config.yaml
arch: "resnet_bottleneck"
model: "self-supervised image encoder"
dataset: "microscope photos of single blood and bone marrow cells"
train_examples: 97085
image_size: 32
crop_scale_min: 0.2
horizontal_flip: true
translate: 0.12
color_jitter: 0.6
method: "simclr"
norm: "batchnorm"
hidden_act: "relu"
depths: [2, 2, 4, 2]
kernel_size: 3
stem: "deep"
avg_pool_shortcut: true
widths: [192, 384, 768, 1536]
projector_hidden: 1024
projector_out: 128
projector_hidden_layers: 2
temperature: 0.1
init: "kaiming_normal"
residual_init: "none"
optimizer: "adamw"
learning_rate: 0.0014
beta1: 0.9
beta2: 0.95
eps: 1e-08
cautious_weight_decay: true
max_steps: 17200
batch_size: 128
epochs: 22.7
lr_schedule: "cosine"
final_lr_fraction: 0.05
warmup_steps: 1720
weight_decay: 0.1
Rows from block 4 of a small self-supervised image encoder, named by matrix and row number. Rows with one number belong to one channel. Each number is 128 + 32 x the weight over its row's rms, rounded and kept within 0 to 255. All counts start at 0. Numbers have three digits each. After the name is the row's rms in percent of the matrix's.
After each channel's rows are labels from the 100 images, of 14976, where the channel reaches its highest value: "top examples" is what is common among them; "place" is the part of the image that holds the peak. Only what is clearly more common there than usual is listed. The data: microscope photos of single blood and bone marrow cells. In brackets: how many of the 100.
# convs1: 3x3 conv, stride 2 (model.blocks.4.convs.1.weight, 192x192x3x3, each kernel summed), inputs 0-95
# convs2: expand pointwise conv (model.blocks.4.convs.2.weight, 768x192x1x1, transposed), outputs 0-85

convs1.66 111:173071130159131105178084136127116120148102105141144054092120138120137110159117180149091121161125056093137158040055131102082122109144118135147150164158153096142114114157143078134153147129075122141067126156061103107117083153080119140133139105103164124139163091179119104173070068115115146136
convs2.66 107:098158146091109076193104121142141185120063161084162069152068125113191123127123154156170090136090105098171169094065076111135075135146142138126165147124127066069174167123099161143128167065074202146136124180089123134101175067131084125096142086165128104165196213
top examples: cell type: erythroblast (70)
place: centre (67)

convs1.9 093:140168146120131098138152155157156142116128125062121048127125119107149132096037104159130126186119145075140174100084119110135094146164154138147131060200062104124142101161126159110114084087143133140085126164081132104177041128131159152074099145117076160168079113135101118134132135150122172150
convs2.9 104:170073180096117073167124103080092145120048114055063075191111137073147088131105102125148094087111152120146161110147102133100160105135097140150159097099134144121123112115124154067159165134094140127157109169098187138147156114196119108087159124137211171163114134
top examples: cell type: erythroblast (47)
place: centre (41)

convs1.14 113:127167103137164159126083136152159158177135142157105051135184197171103162239143204131097122219126088153103126062105152143143197103165129101163151162127125125150108111139185126165121162148121154141082098132146152144048088122061127145077137115151152137139164063140143107152101124123150175122
convs2.14 098:148116116144163153068100085137147063122147104105040065112120116119126128127123187153135126133154143092121112144128169106181188174096123162100135122128093109124139112118091078157148066083145115132143139127165070122118087095070107172092094070105067112119138122
top examples: cell type: lymphocyte (46)
place: centre (41)

convs1.86 099:045127146061123063132100050097105104136143138099119119111085153122141136157145099090150117110128102093107141160112090113099118126113141168160139110134067120055144114101126137142096111166100093041114158183068108078180127180140154149098080161110033110137113113098134150126111145109112138183
convs2.86 104:093121149112107128135116126182182103112146109087117087116138122117076103133130127123100137075163104125160120157159170148114153139099043157113125164141186033167169145104078095080108095115115104150130128113173076111069163140120087095055112119202196120085123114
top examples: cell type: lymphocyte (64); smear: peripheral blood (43)
place: centre (58)

convs1.138 105:035161112080103120140078080127121142119160167097104112074082126133095095124160135041115107117167089076056146121177086108133095146126107162139194143173043139133127101103084090174123121154146084111119091145135066119159088094143120136067086101142035101133104107151141092109134128139137100127
convs2.138 100:122128170144136162112149120128138171095113117093128125153080067119117133121129080130158121135181123111111151099173156139200120147106151073132113127066136156140157100138125144173100102133116058099111112154166129106135138119095136122133137121144188083057158163
top examples: cell type: erythroblast (44)
place: middle right (55)

convs1.112 110:150042126136133181121071181133109119185162147183061138146187077182125117199076161127154119163150136125139040125134145147139115106113153080159087144102109155135079117125131112169152127138170106161110069114130106146065130196089090151153143141133151175091126102150139157152101137073111098087
convs2.112 102:107176126083152150068087094072155100038176151123075145090094142161114123086124060164100062151114218112117104098126119152140102126094112135173131140171118136112023186020166123139123097131123095139172155112118099032123100116127134084103166095051045132096110148
top examples: cell type: lymphocyte (40)
place: bottom centre (27)

convs1.174 084:166094103113127185130083131161136141072124096141145173094125080176104051088122153161129101110110066160164078097145111086097106099116050150115179118128151139160094074164068056131157115122161126198087126124142143156089067089143074137173096143076117157151090155133104110114113091127113094103
convs2.174 101:115109103164152124156124162110123051150064172100128125115169132157155093054162096148130104162180137108091138141125105174189151140096126109089149197152135104147105123085092108160110100101125091191184090105122072092064148130112109121132107147105090098120148170
top examples: cell type: erythroblast (43)
place: centre (41)

convs1.76 108:059129130079166112121151151055078120130095119077109137120114133112169159132112079049152180107096147111073156142096106159104115122096125143122149129168113122111128125014140138135118122121135062131134130197143126143123118171125122154070117157113057164114093083133173189127118139116093173146
convs2.76 101:089149121126139104142075085126150123150114112122142075140136120193140091115215073133145130128090159155091154165108128089204130113105146136146130128183162094152123119123115155125154173144073116207137074165145099139061131152115061123147178090079173128097089156
top examples: cell type: lymphocyte (53)
place: centre (70)

convs1.26 068:114094066161171145090161178145122112126161141218097115104135057138139156155123191100169117190153107123175053167183111151125139101107090045133109175104146108171121150124193117185156087125159146159147105098126161114057136172154129094130136179080132135113110086099141117162118172125140170104
convs2.26 093:132147145122125158153106092143127112142157186084061155166137123111152098115133166104047131154160137089153147125135140161199115175143112133158145179088082114184132014106146133152181182102118105142153099104169099102123125121174131100121126154089114138088127096
top examples: cell type: lymphocyte (36)
place: centre (31)

convs1.128 102:151117108132148183152114175186080134127124131131125132119152126122126107145130175073075113193128112133139145146159145140162147173107109156175164175109126159145116127069142107173143139110139109116115072204162126129115115161163115143097131119129130168123120087177156135154081119108163134139
convs2.128 099:101161169088117124149105083127129109058134142135155078143075098159115160146112158173123108121117135113092107152085182155201176099091110085160214127115106138173122079094101139139121151088094120080100095137130071086127120059169131124111122188117096094082108112
top examples: cell type: lymphocyte (48)
place: centre (49)