From a checkpoint of a small self-supervised image encoder: depths [2, 2, 4, 2].
Rows from block 2 of a small self-supervised image encoder, named by matrix and row number. Rows with one number belong to one channel. Each number is 50 + 15 x the weight over its row's rms, rounded and kept within 0 to 99. All counts start at 0.
After each channel's rows are labels from the 100 images, of 14976, where the channel reaches its highest value: "strongest on" is what is common among them. Only what is clearly more common there than usual is listed. The data: microscope photos of single blood and bone marrow cells. In brackets: how many of the 100, against the usual share in percent.
# convs1: 3x3 conv, stride 2 (model.blocks.2.convs.1.weight, 96x96x3x3, each kernel summed), inputs 0-95
# convs2: expand pointwise conv (model.blocks.2.convs.2.weight, 384x96x1x1, transposed), outputs 0-127

convs1.55:67 56 38 54 35 53 33 75 36 47 04 28 58 34 60 57 41 41 60 50 39 58 51 60 65 59 64 41 44 44 18 63 67 52 29 72 81 58 73 44 54 52 33 56 52 62 63 57 61 51 56 18 49 49 58 56 53 26 61 15 40 22 68 41 06 31 56 52 42 50 51 60 66 54 28 75 54 58 27 44 37 56 53 38 41 43 39 38 44 51 64 53 62 43 31 36
convs2.55:31 43 54 58 70 45 26 45 61 79 34 13 42 78 30 25 24 22 59 52 59 69 56 40 65 80 69 31 49 37 52 43 25 56 52 38 60 26 42 66 33 45 65 50 22 27 52 59 44 45 61 70 50 61 44 51 56 40 41 39 34 21 62 49 64 47 48 82 55 86 39 38 43 60 71 63 32 55 39 44 27 27 73 44 47 47 41 58 52 49 34 41 33 63 64 65 48 71 29 46 31 35 51 73 46 56 56 50 53 46 37 25 76 50 28 34 27 54 66 37 49 52 37 79 64 40 53 42
strongest on: smear: peripheral blood (42 vs 16.2)

convs1.21:27 52 41 49 45 57 72 75 69 60 34 70 68 64 56 57 53 39 51 33 50 54 35 54 28 71 48 70 27 51 61 62 49 62 59 56 55 29 68 22 27 57 69 28 45 35 23 40 34 60 48 20 62 12 49 58 46 26 46 49 44 64 52 31 54 43 51 42 47 49 51 46 58 42 61 58 55 35 54 44 00 50 33 52 63 47 47 45 61 49 47 71 34 44 37 20
convs2.21:27 29 69 45 73 44 46 59 29 70 40 38 47 47 39 73 30 76 54 30 27 75 83 50 53 42 60 31 48 70 66 47 42 48 41 52 49 26 52 56 42 40 41 52 58 37 59 46 14 31 51 56 56 43 65 62 40 71 52 44 51 57 38 25 42 07 47 49 34 64 31 86 37 16 68 78 56 32 57 56 22 47 57 76 50 45 46 27 55 83 41 36 47 56 47 62 66 30 61 62 57 34 40 29 33 38 68 43 55 69 32 57 33 41 60 46 58 59 28 36 45 42 22 59 29 46 28 54
strongest on: smear: peripheral blood (41 vs 16.2)

convs1.93:52 29 70 72 70 55 51 56 48 50 53 86 40 34 39 39 34 57 41 53 71 33 56 48 63 50 52 61 52 37 66 37 27 40 63 38 15 54 24 66 61 54 54 69 36 64 51 40 43 59 65 95 39 44 37 66 39 81 44 74 42 46 54 36 29 55 57 43 62 35 22 47 26 26 56 53 60 50 43 48 84 20 70 58 43 57 34 66 37 42 35 46 46 51 45 61
convs2.93:32 65 54 72 63 52 64 66 40 56 19 53 63 41 63 33 93 41 50 64 50 42 66 48 16 40 54 66 12 66 68 45 49 59 66 73 74 38 32 48 52 76 67 10 55 35 53 62 56 23 58 35 49 25 32 49 47 76 31 34 63 59 50 63 38 38 37 32 50 51 63 53 64 49 33 42 62 51 51 61 56 54 46 41 46 40 57 64 48 41 40 48 46 62 72 29 50 24 63 51 82 41 34 47 60 43 42 44 52 57 67 61 23 21 65 37 70 60 60 41 67 49 78 34 60 71 73 64
strongest on: smear: peripheral blood (45 vs 16.2)

convs1.68:41 22 84 59 43 53 47 44 58 39 14 47 66 52 60 45 33 44 66 72 62 31 30 39 60 39 58 56 43 52 53 48 24 58 76 46 41 61 47 58 45 56 46 40 76 54 50 51 58 57 50 26 32 40 57 63 53 53 48 46 45 15 35 00 35 40 33 63 46 43 41 51 32 67 50 57 46 41 49 48 30 41 56 57 43 60 49 56 41 53 29 49 07 59 18 84
convs2.68:26 18 60 60 75 38 13 38 63 57 42 34 40 43 42 38 57 41 41 38 74 49 32 47 58 75 72 48 35 66 63 38 51 49 36 60 66 38 62 45 74 26 40 40 36 45 55 55 55 48 55 41 49 56 74 44 51 62 46 47 50 43 42 43 31 74 44 41 34 67 47 57 46 61 60 29 65 55 47 78 47 63 68 44 61 47 37 50 64 37 39 37 30 41 37 66 25 60 42 55 43 52 62 36 36 54 74 29 64 50 38 38 32 20 33 47 36 49 44 52 28 64 54 44 18 90 42 65
strongest on: smear: peripheral blood (52 vs 16.2)

convs1.47:44 28 47 50 39 45 68 44 90 48 39 18 46 40 67 69 54 23 62 53 73 34 63 25 50 81 19 57 48 51 56 43 31 50 44 54 63 43 50 65 57 38 53 40 41 43 61 38 45 55 48 37 39 58 26 48 50 38 44 18 42 30 43 49 11 26 12 43 45 65 39 52 47 45 52 75 63 46 33 50 31 36 46 78 38 53 35 34 28 63 64 55 51 51 34 59
convs2.47:47 38 44 48 68 39 34 18 51 55 26 47 57 60 35 32 28 51 63 36 55 42 36 60 37 49 63 62 36 43 64 47 50 35 38 35 62 59 51 52 41 56 39 59 49 42 42 65 71 61 42 45 62 38 55 36 45 53 48 32 68 30 51 36 59 59 16 54 55 54 59 75 57 37 21 33 61 52 60 58 67 34 58 69 40 60 70 67 67 60 46 39 56 56 55 63 54 72 50 59 69 55 50 53 52 40 70 74 53 80 52 64 24 45 34 65 74 14 54 45 62 35 29 28 73 38 34 73
strongest on: smear: peripheral blood (40 vs 16.2)

convs1.91:56 59 43 65 51 69 57 69 43 55 68 82 23 60 78 32 64 43 58 63 43 46 72 72 38 39 78 47 82 46 33 68 27 38 32 64 50 49 71 45 35 32 38 41 54 43 43 52 53 55 57 41 47 33 71 34 44 48 51 68 59 54 66 70 66 69 59 22 30 47 85 42 49 49 31 30 57 54 63 27 57 46 69 43 62 73 53 49 56 31 59 32 64 20 51 63
convs2.91:48 65 14 13 49 83 51 61 29 57 48 44 47 51 69 34 60 55 56 64 38 45 52 67 46 67 40 39 60 51 51 13 61 26 72 54 56 39 47 42 49 49 38 45 41 27 79 47 39 49 48 58 67 66 50 51 54 71 53 50 45 45 42 78 45 57 59 59 53 48 59 70 25 50 28 34 78 31 38 49 65 29 31 58 42 26 40 09 47 63 52 77 60 57 61 63 56 43 43 62 47 36 48 56 45 45 67 52 68 58 74 94 36 31 77 30 56 51 38 55 54 55 59 48 58 44 77 50
strongest on: cell type: segmented neutrophil (43 vs 20)

convs1.63:35 41 98 50 60 34 46 39 57 55 30 38 73 47 48 32 40 56 36 55 59 49 59 41 49 24 62 47 63 63 60 47 61 43 77 30 26 33 56 28 60 51 60 40 61 49 45 54 41 54 39 29 41 46 61 64 44 69 50 67 55 37 44 25 60 86 35 52 37 52 85 42 44 84 55 71 57 34 43 74 39 42 56 61 34 71 36 58 28 42 61 45 33 63 41 83
convs2.63:45 70 46 56 47 61 70 33 56 52 42 64 46 38 63 51 56 67 51 20 52 66 44 56 56 54 43 43 43 85 53 31 79 75 34 54 62 38 62 47 43 57 23 45 73 22 62 65 73 53 44 41 40 61 79 59 34 63 77 58 60 65 57 66 38 54 51 56 59 59 70 54 39 37 26 60 49 36 26 68 49 53 23 37 40 65 54 58 63 65 42 54 37 53 44 50 45 15 32 52 28 60 36 40 55 34 34 54 40 43 30 41 51 62 51 18 70 39 67 23 66 32 44 21 25 81 21 81
strongest on: smear: peripheral blood (38 vs 16.2)

convs1.15:63 43 40 42 31 52 64 45 44 66 61 59 32 55 50 52 46 36 30 42 63 44 37 73 37 56 57 70 37 66 30 53 58 29 25 11 38 41 38 63 24 37 41 47 38 34 48 71 28 30 63 68 63 37 42 18 56 32 23 43 56 65 62 61 73 64 48 35 56 64 60 46 81 50 51 68 43 34 79 39 41 55 36 57 52 44 57 54 70 49 40 30 35 22 73 75
convs2.15:52 42 33 71 54 68 60 25 60 47 70 59 70 36 34 55 28 64 31 77 60 32 29 51 51 30 36 44 66 19 42 62 54 44 74 11 65 35 20 52 64 53 50 61 55 32 54 68 56 54 66 49 50 43 40 53 60 61 31 39 50 55 61 51 69 47 63 52 51 66 22 39 41 67 53 81 44 58 86 55 22 65 70 57 68 61 40 62 69 49 39 83 51 51 43 66 82 38 40 39 44 60 49 48 46 47 53 46 59 42 75 52 42 79 38 62 29 50 57 54 79 45 55 43 27 40 51 44
strongest on: smear: peripheral blood (62 vs 16.2)

convs1.80:45 34 63 36 68 48 49 51 55 44 30 39 80 46 40 52 44 66 62 58 56 52 32 42 60 63 40 44 26 64 47 36 54 56 49 28 51 55 10 25 51 58 58 46 84 60 68 61 52 50 54 31 50 50 16 41 63 90 50 60 27 50 38 29 28 50 68 58 81 63 60 62 72 38 41 54 46 53 50 68 42 51 28 68 61 38 80 48 39 58 44 57 19 78 41 58
convs2.80:38 34 68 37 37 36 23 47 76 43 56 32 40 29 21 79 37 39 25 45 52 37 79 63 64 19 56 52 34 25 26 37 40 65 42 76 27 48 35 35 44 48 21 49 62 34 50 49 51 50 33 48 17 50 55 59 61 35 47 59 49 27 45 12 55 51 50 55 37 49 71 30 59 53 50 51 48 39 41 17 28 50 54 44 71 48 29 64 63 66 39 11 46 50 26 47 43 57 41 66 38 46 52 40 38 47 67 56 43 46 40 32 42 32 43 58 30 64 64 43 47 59 41 32 42 46 53 54
strongest on: smear: peripheral blood (45 vs 16.2)

convs1.36:56 56 45 39 46 41 61 52 52 55 63 73 33 45 39 27 47 41 36 53 52 34 42 67 17 14 83 32 50 18 58 31 41 49 54 34 30 49 36 52 34 36 48 51 30 63 24 18 54 46 60 52 28 25 68 51 37 28 58 54 40 59 55 51 54 39 33 20 34 35 70 61 30 37 53 30 46 29 54 34 64 30 66 28 39 55 39 79 46 32 62 46 57 37 43 49
convs2.36:33 67 52 50 42 42 69 56 36 44 21 58 48 52 49 67 80 55 37 42 38 65 51 67 41 48 64 75 36 63 81 59 53 26 56 46 56 78 55 78 67 71 35 20 54 39 61 62 30 40 39 67 83 47 28 32 48 49 62 58 54 72 40 64 60 51 36 30 54 53 46 81 23 29 26 45 41 50 67 31 30 94 54 46 29 47 53 26 57 57 64 62 53 36 45 32 46 12 43 63 59 38 48 72 49 27 65 25 65 56 51 95 34 63 60 45 74 43 34 35 50 52 29 42 73 38 43 71
strongest on: cell type: segmented neutrophil (46 vs 20)

convs1.13:45 60 35 71 55 31 42 72 24 45 54 52 36 61 88 28 64 54 42 63 77 45 61 38 55 67 40 71 46 57 36 53 45 40 53 64 63 28 75 71 67 49 31 65 38 45 46 85 48 43 31 47 39 53 42 43 30 60 43 48 50 46 47 64 36 29 58 27 49 54 31 49 80 61 29 79 78 57 28 40 69 53 53 78 57 41 37 28 56 46 21 38 42 54 34 57
convs2.13:08 59 47 40 49 38 38 61 83 41 50 58 55 47 14 20 27 61 54 56 42 45 84 42 70 69 48 62 73 49 56 46 27 54 43 58 25 57 14 51 46 14 58 60 42 57 41 43 62 44 53 68 47 50 42 48 58 50 51 26 54 56 44 64 56 63 62 64 39 77 44 53 64 43 45 50 56 48 55 12 61 26 42 57 37 60 52 62 61 44 34 26 56 69 84 40 49 71 32 48 72 31 60 29 53 55 35 36 63 53 55 62 56 64 47 80 49 50 73 61 51 22 52 66 47 48 63 50
strongest on: cell type: segmented neutrophil (43 vs 20)

convs1.66:20 19 32 44 57 43 65 50 75 51 52 24 80 67 61 48 82 38 41 43 46 55 30 39 41 58 35 42 19 72 57 62 75 59 46 42 56 57 48 31 47 36 55 28 75 33 54 55 48 57 48 55 41 41 26 64 57 61 36 46 31 41 19 39 23 52 51 57 47 58 76 31 75 49 51 63 48 67 50 67 24 57 34 59 60 32 39 37 49 42 47 69 32 70 31 59
convs2.66:50 41 68 36 34 45 26 44 58 28 57 57 51 35 39 59 45 31 28 52 59 26 62 62 68 63 36 57 63 17 13 57 37 59 18 38 24 65 57 44 55 68 44 55 49 55 59 42 44 63 37 51 14 49 77 19 52 43 22 23 42 41 40 51 54 49 53 32 49 71 59 53 77 30 77 49 35 44 82 42 64 14 45 40 37 55 51 80 68 64 51 21 39 40 25 52 32 54 46 47 21 31 79 78 41 65 50 44 29 64 41 37 47 64 23 51 18 53 70 52 21 18 49 48 34 59 29 50
strongest on: smear: peripheral blood (37 vs 16.2)

convs1.20:58 51 44 40 37 56 40 65 19 39 54 36 43 35 66 41 49 34 63 72 55 41 57 38 37 34 57 49 45 48 26 49 51 52 36 34 88 27 68 48 58 42 18 15 51 54 47 90 51 45 57 42 54 45 47 32 27 36 41 28 57 44 51 55 44 39 67 63 24 50 56 63 57 62 29 42 29 60 69 23 43 47 52 71 52 25 60 35 59 51 37 26 31 43 66 86
convs2.20:31 49 55 53 51 65 27 66 58 37 28 55 34 30 60 24 30 49 54 34 61 49 49 59 59 31 45 55 43 37 72 21 66 55 70 54 42 37 56 49 33 38 75 46 51 58 84 48 62 66 86 35 59 65 31 75 44 77 54 15 61 47 51 39 50 64 67 68 49 47 56 56 45 30 36 47 57 28 48 46 41 50 31 58 58 61 47 33 67 74 28 54 41 56 56 57 72 44 13 51 41 50 37 59 65 59 88 58 69 20 56 52 64 60 39 76 50 47 57 39 56 27 23 47 52 50 58 52
strongest on: smear: peripheral blood (36 vs 16.2)

convs1.51:66 27 35 44 19 72 50 50 46 47 56 43 45 65 63 41 35 27 81 94 43 49 48 66 55 52 61 45 49 55 38 65 47 66 56 56 56 63 63 66 62 60 22 47 80 51 57 76 45 08 54 48 32 39 58 50 39 32 59 29 27 22 69 38 29 47 63 41 26 39 48 74 57 65 38 59 48 59 46 34 59 42 51 25 41 69 38 40 35 49 47 68 52 39 42 63
convs2.51:55 30 41 43 51 74 53 54 45 45 12 40 22 60 56 48 53 56 53 39 41 58 52 56 39 44 47 63 48 64 65 30 41 44 76 71 46 27 37 74 32 43 72 46 61 22 68 51 34 49 23 71 64 82 34 50 54 47 58 41 70 40 44 48 61 35 32 56 84 77 41 52 35 22 38 44 48 62 55 99 67 16 45 45 48 27 66 65 43 56 50 45 57 78 66 52 74 28 17 37 26 58 60 52 48 39 77 38 57 41 54 35 49 40 33 55 49 67 51 27 44 69 54 43 44 49 62 69
strongest on: cell type: segmented neutrophil (44 vs 20)

convs1.35:55 29 59 81 57 65 49 55 47 41 33 51 55 49 56 56 47 23 48 66 48 70 38 58 55 69 44 56 37 53 70 48 50 61 52 30 55 34 46 45 69 94 79 55 77 44 60 88 45 28 57 44 52 35 44 55 63 32 47 49 57 37 47 17 49 61 84 87 59 48 58 60 57 63 52 76 65 26 60 58 26 62 66 51 74 49 64 41 41 57 64 69 29 49 50 47
convs2.35:37 50 69 59 42 56 47 45 40 68 40 39 30 34 22 56 43 73 59 55 34 62 42 57 52 45 79 45 48 52 52 26 42 38 33 39 52 23 38 43 56 34 46 55 47 51 45 55 73 50 36 48 44 55 42 47 50 45 85 36 43 64 43 54 51 43 16 55 43 39 31 72 16 44 17 56 63 69 62 38 19 26 50 42 45 34 56 59 42 70 35 26 59 15 33 45 50 48 67 40 34 52 31 22 34 44 63 55 63 43 12 48 45 17 27 34 43 73 69 58 61 45 23 66 07 45 27 57
strongest on: smear: peripheral blood (36 vs 16.2)

convs1.48:62 53 57 50 35 56 20 70 23 48 50 67 53 58 52 57 52 71 60 81 81 45 37 56 55 53 41 71 31 63 37 46 68 58 36 64 61 51 37 47 53 48 13 28 45 53 46 80 72 39 49 65 39 74 32 33 36 64 56 69 50 57 43 57 48 30 67 57 50 59 24 80 36 63 69 65 37 50 54 27 59 19 40 53 20 53 41 49 53 50 16 53 46 46 65 60
convs2.48:64 07 59 71 61 53 57 44 63 61 10 29 48 60 24 45 45 73 52 70 43 47 60 47 41 45 43 55 48 38 50 36 59 34 65 30 55 25 68 51 54 11 63 26 55 49 81 34 44 46 63 56 25 47 45 57 45 71 56 33 63 40 62 37 41 64 40 30 61 68 59 42 48 45 31 57 40 74 66 48 16 45 60 48 57 32 33 60 62 43 50 39 29 80 87 64 46 31 55 65 46 55 41 37 40 61 57 34 66 47 67 39 74 35 30 51 46 51 69 58 40 66 80 47 45 60 62 73
strongest on: smear: peripheral blood (41 vs 16.2)

convs1.11:41 52 46 36 31 37 36 37 59 14 63 37 29 48 42 51 33 39 43 48 31 60 63 56 40 53 40 16 57 59 34 53 52 52 47 64 66 45 49 64 54 50 31 42 40 64 36 46 67 37 66 53 57 50 47 43 53 00 71 20 33 10 38 51 12 34 31 44 28 49 34 62 46 57 48 33 50 54 51 60 69 53 49 29 45 33 32 59 49 43 60 30 62 34 38 37
convs2.11:57 35 23 47 16 53 53 45 47 23 45 77 65 60 57 25 46 50 52 28 40 49 50 73 63 62 48 73 43 68 65 59 55 38 68 39 36 71 44 71 51 50 65 58 51 55 58 47 43 51 63 49 84 56 77 33 37 37 33 47 60 63 72 67 43 47 59 61 57 65 27 20 60 42 53 24 31 56 70 42 72 53 75 38 59 58 40 57 42 40 43 45 86 33 56 71 62 33 48 58 61 53 72 94 35 42 56 69 51 44 37 50 37 56 62 24 53 41 87 29 59 31 40 44 59 58 50 71
strongest on: cell type: segmented neutrophil (58 vs 20)

convs1.9:82 42 48 64 63 54 76 42 56 45 51 51 34 67 54 44 76 43 58 68 85 61 65 56 51 46 41 58 52 42 77 63 49 38 42 44 39 47 54 40 52 64 72 38 35 32 38 44 83 42 76 46 45 72 33 46 38 26 57 60 58 52 64 72 65 44 60 80 31 53 14 53 34 66 40 26 55 57 67 45 63 61 53 86 73 56 45 34 54 63 24 59 62 48 72 46
convs2.9:43 52 44 62 20 70 60 74 43 27 61 50 45 44 34 29 62 37 63 53 47 28 55 58 52 57 43 39 51 58 50 42 62 21 45 61 73 47 84 55 57 38 54 60 60 59 75 34 35 38 48 68 41 37 70 61 45 66 74 24 58 62 63 40 56 50 37 58 60 44 39 46 57 19 32 44 55 71 29 36 60 35 47 19 36 53 05 57 23 47 34 35 18 14 78 73 49 38 51 37 56 61 74 37 55 73 40 47 55 30 43 51 69 10 55 49 56 57 49 34 41 76 50 04 32 54 24 27
strongest on: smear: peripheral blood (45 vs 16.2)

convs1.38:56 56 63 47 50 52 70 31 54 55 28 28 66 17 66 35 50 17 57 31 43 43 68 35 64 42 61 35 55 54 46 52 51 40 58 64 40 70 60 33 61 42 61 50 72 26 76 38 41 48 36 21 65 48 69 48 68 31 30 35 71 60 74 35 29 51 37 44 34 51 99 50 59 55 58 46 47 65 38 60 34 66 44 59 46 26 47 59 31 63 75 65 42 59 42 68
convs2.38:64 50 68 47 52 66 31 46 51 50 41 62 50 49 61 45 47 58 59 47 71 64 58 19 56 52 45 69 48 49 41 60 49 67 28 44 38 42 35 42 47 54 33 48 57 33 63 69 72 60 31 48 63 62 45 31 62 37 62 55 57 28 34 46 63 64 57 81 24 50 50 56 37 51 25 43 36 50 23 34 42 50 37 72 77 38 60 63 63 44 39 59 52 68 73 41 66 39 74 41 57 41 31 57 76 26 73 71 42 38 49 59 53 61 12 34 55 27 61 53 74 34 34 34 36 38 43 45
strongest on: smear: peripheral blood (47 vs 16.2)

convs1.16:60 52 21 41 53 39 53 77 34 61 41 67 61 41 67 45 63 32 41 52 54 60 53 50 04 53 70 55 48 44 43 55 55 41 38 35 55 36 50 21 27 79 34 55 48 44 30 53 53 43 64 18 29 30 44 24 12 29 44 51 40 64 55 55 54 46 87 61 40 49 63 60 55 44 14 38 27 50 68 36 39 51 40 51 76 35 60 47 61 52 41 45 58 38 53 36
convs2.16:43 62 57 74 61 39 44 46 52 44 29 35 26 27 46 61 44 34 41 83 41 56 47 49 67 42 60 32 69 45 53 18 73 47 53 24 57 30 11 43 53 45 45 36 41 60 56 17 38 42 82 51 35 46 29 63 56 57 59 68 59 59 48 46 86 48 50 71 40 32 55 56 41 50 24 65 64 64 68 48 42 47 30 52 41 35 51 20 60 67 10 68 26 46 59 49 37 40 13 65 36 48 36 42 69 64 49 15 70 34 68 44 43 46 45 60 54 43 33 29 27 34 56 52 55 46 34 40
strongest on: cell type: segmented neutrophil (50 vs 20)

convs1.64:51 21 55 47 75 48 49 53 78 47 59 37 67 49 52 35 37 48 55 48 54 44 48 66 47 37 40 50 41 86 50 49 68 49 57 41 27 49 46 59 53 54 58 50 61 52 42 71 26 46 42 38 62 48 08 58 52 40 25 50 24 48 24 15 40 56 53 37 59 65 74 38 69 29 47 47 60 78 39 65 36 60 29 45 64 48 44 26 57 56 37 57 12 56 25 84
convs2.64:35 32 62 38 34 54 55 36 61 50 48 81 54 59 41 69 48 27 42 58 58 17 55 51 90 57 43 65 60 29 36 56 51 69 27 46 42 57 42 26 56 73 53 70 77 41 58 56 46 60 52 41 37 55 54 40 53 39 48 45 53 33 72 50 52 45 58 46 33 71 51 72 47 65 53 49 50 55 65 45 55 31 49 46 46 67 47 36 58 40 30 30 17 45 45 43 53 47 62 46 52 46 66 45 38 64 56 44 33 51 23 24 45 50 23 71 48 58 63 47 53 51 61 30 36 60 38 73
strongest on: smear: peripheral blood (37 vs 16.2)

convs1.53:54 05 61 57 49 58 44 67 51 00 16 23 70 43 48 53 17 40 58 63 25 48 21 41 52 43 55 30 16 58 49 43 46 51 58 43 51 51 58 36 48 60 48 67 68 56 49 66 52 56 60 33 50 44 38 45 49 50 41 52 35 25 46 18 23 41 67 53 49 51 50 59 65 56 42 61 47 57 56 69 21 65 48 40 48 37 43 54 39 58 62 62 26 64 38 60
convs2.53:47 42 73 65 50 48 39 49 71 52 61 33 20 41 50 53 42 54 44 62 73 51 57 27 70 60 52 22 55 35 13 51 51 48 46 57 41 62 54 44 67 31 51 54 66 56 58 22 32 44 52 48 37 67 47 42 56 58 40 65 20 36 42 38 31 54 57 55 44 72 49 51 38 53 49 69 48 48 53 41 21 42 67 32 34 41 25 49 49 48 26 58 47 57 48 46 59 60 67 40 36 31 27 57 55 55 55 30 52 47 46 25 72 25 38 16 59 62 41 79 40 53 41 65 38 36 43 69
strongest on: smear: peripheral blood (49 vs 16.2)

convs1.69:32 24 72 64 48 59 53 41 50 22 24 38 54 56 45 49 41 42 64 54 47 59 20 52 61 56 38 51 21 61 47 63 57 51 57 68 40 43 46 54 50 83 55 51 70 16 53 31 30 29 59 72 61 56 30 43 56 53 14 56 27 44 25 59 43 40 65 67 51 37 44 53 51 32 73 70 52 45 61 67 34 50 56 56 70 43 42 47 30 70 45 55 11 63 61 21
convs2.69:48 33 62 61 77 37 32 39 42 45 33 37 41 44 35 47 33 31 31 60 47 62 50 29 70 38 32 66 36 46 38 37 60 52 42 39 54 53 54 39 66 38 12 41 51 65 49 33 43 31 57 53 40 52 65 51 75 41 45 65 44 46 16 22 34 52 37 62 40 68 66 63 56 32 64 39 27 87 47 36 54 12 43 21 38 48 35 60 48 49 26 31 31 48 54 48 39 63 30 50 33 45 54 56 53 58 52 55 52 35 49 31 49 34 25 27 60 48 52 59 60 39 73 42 43 44 42 61
strongest on: smear: peripheral blood (66 vs 16.2)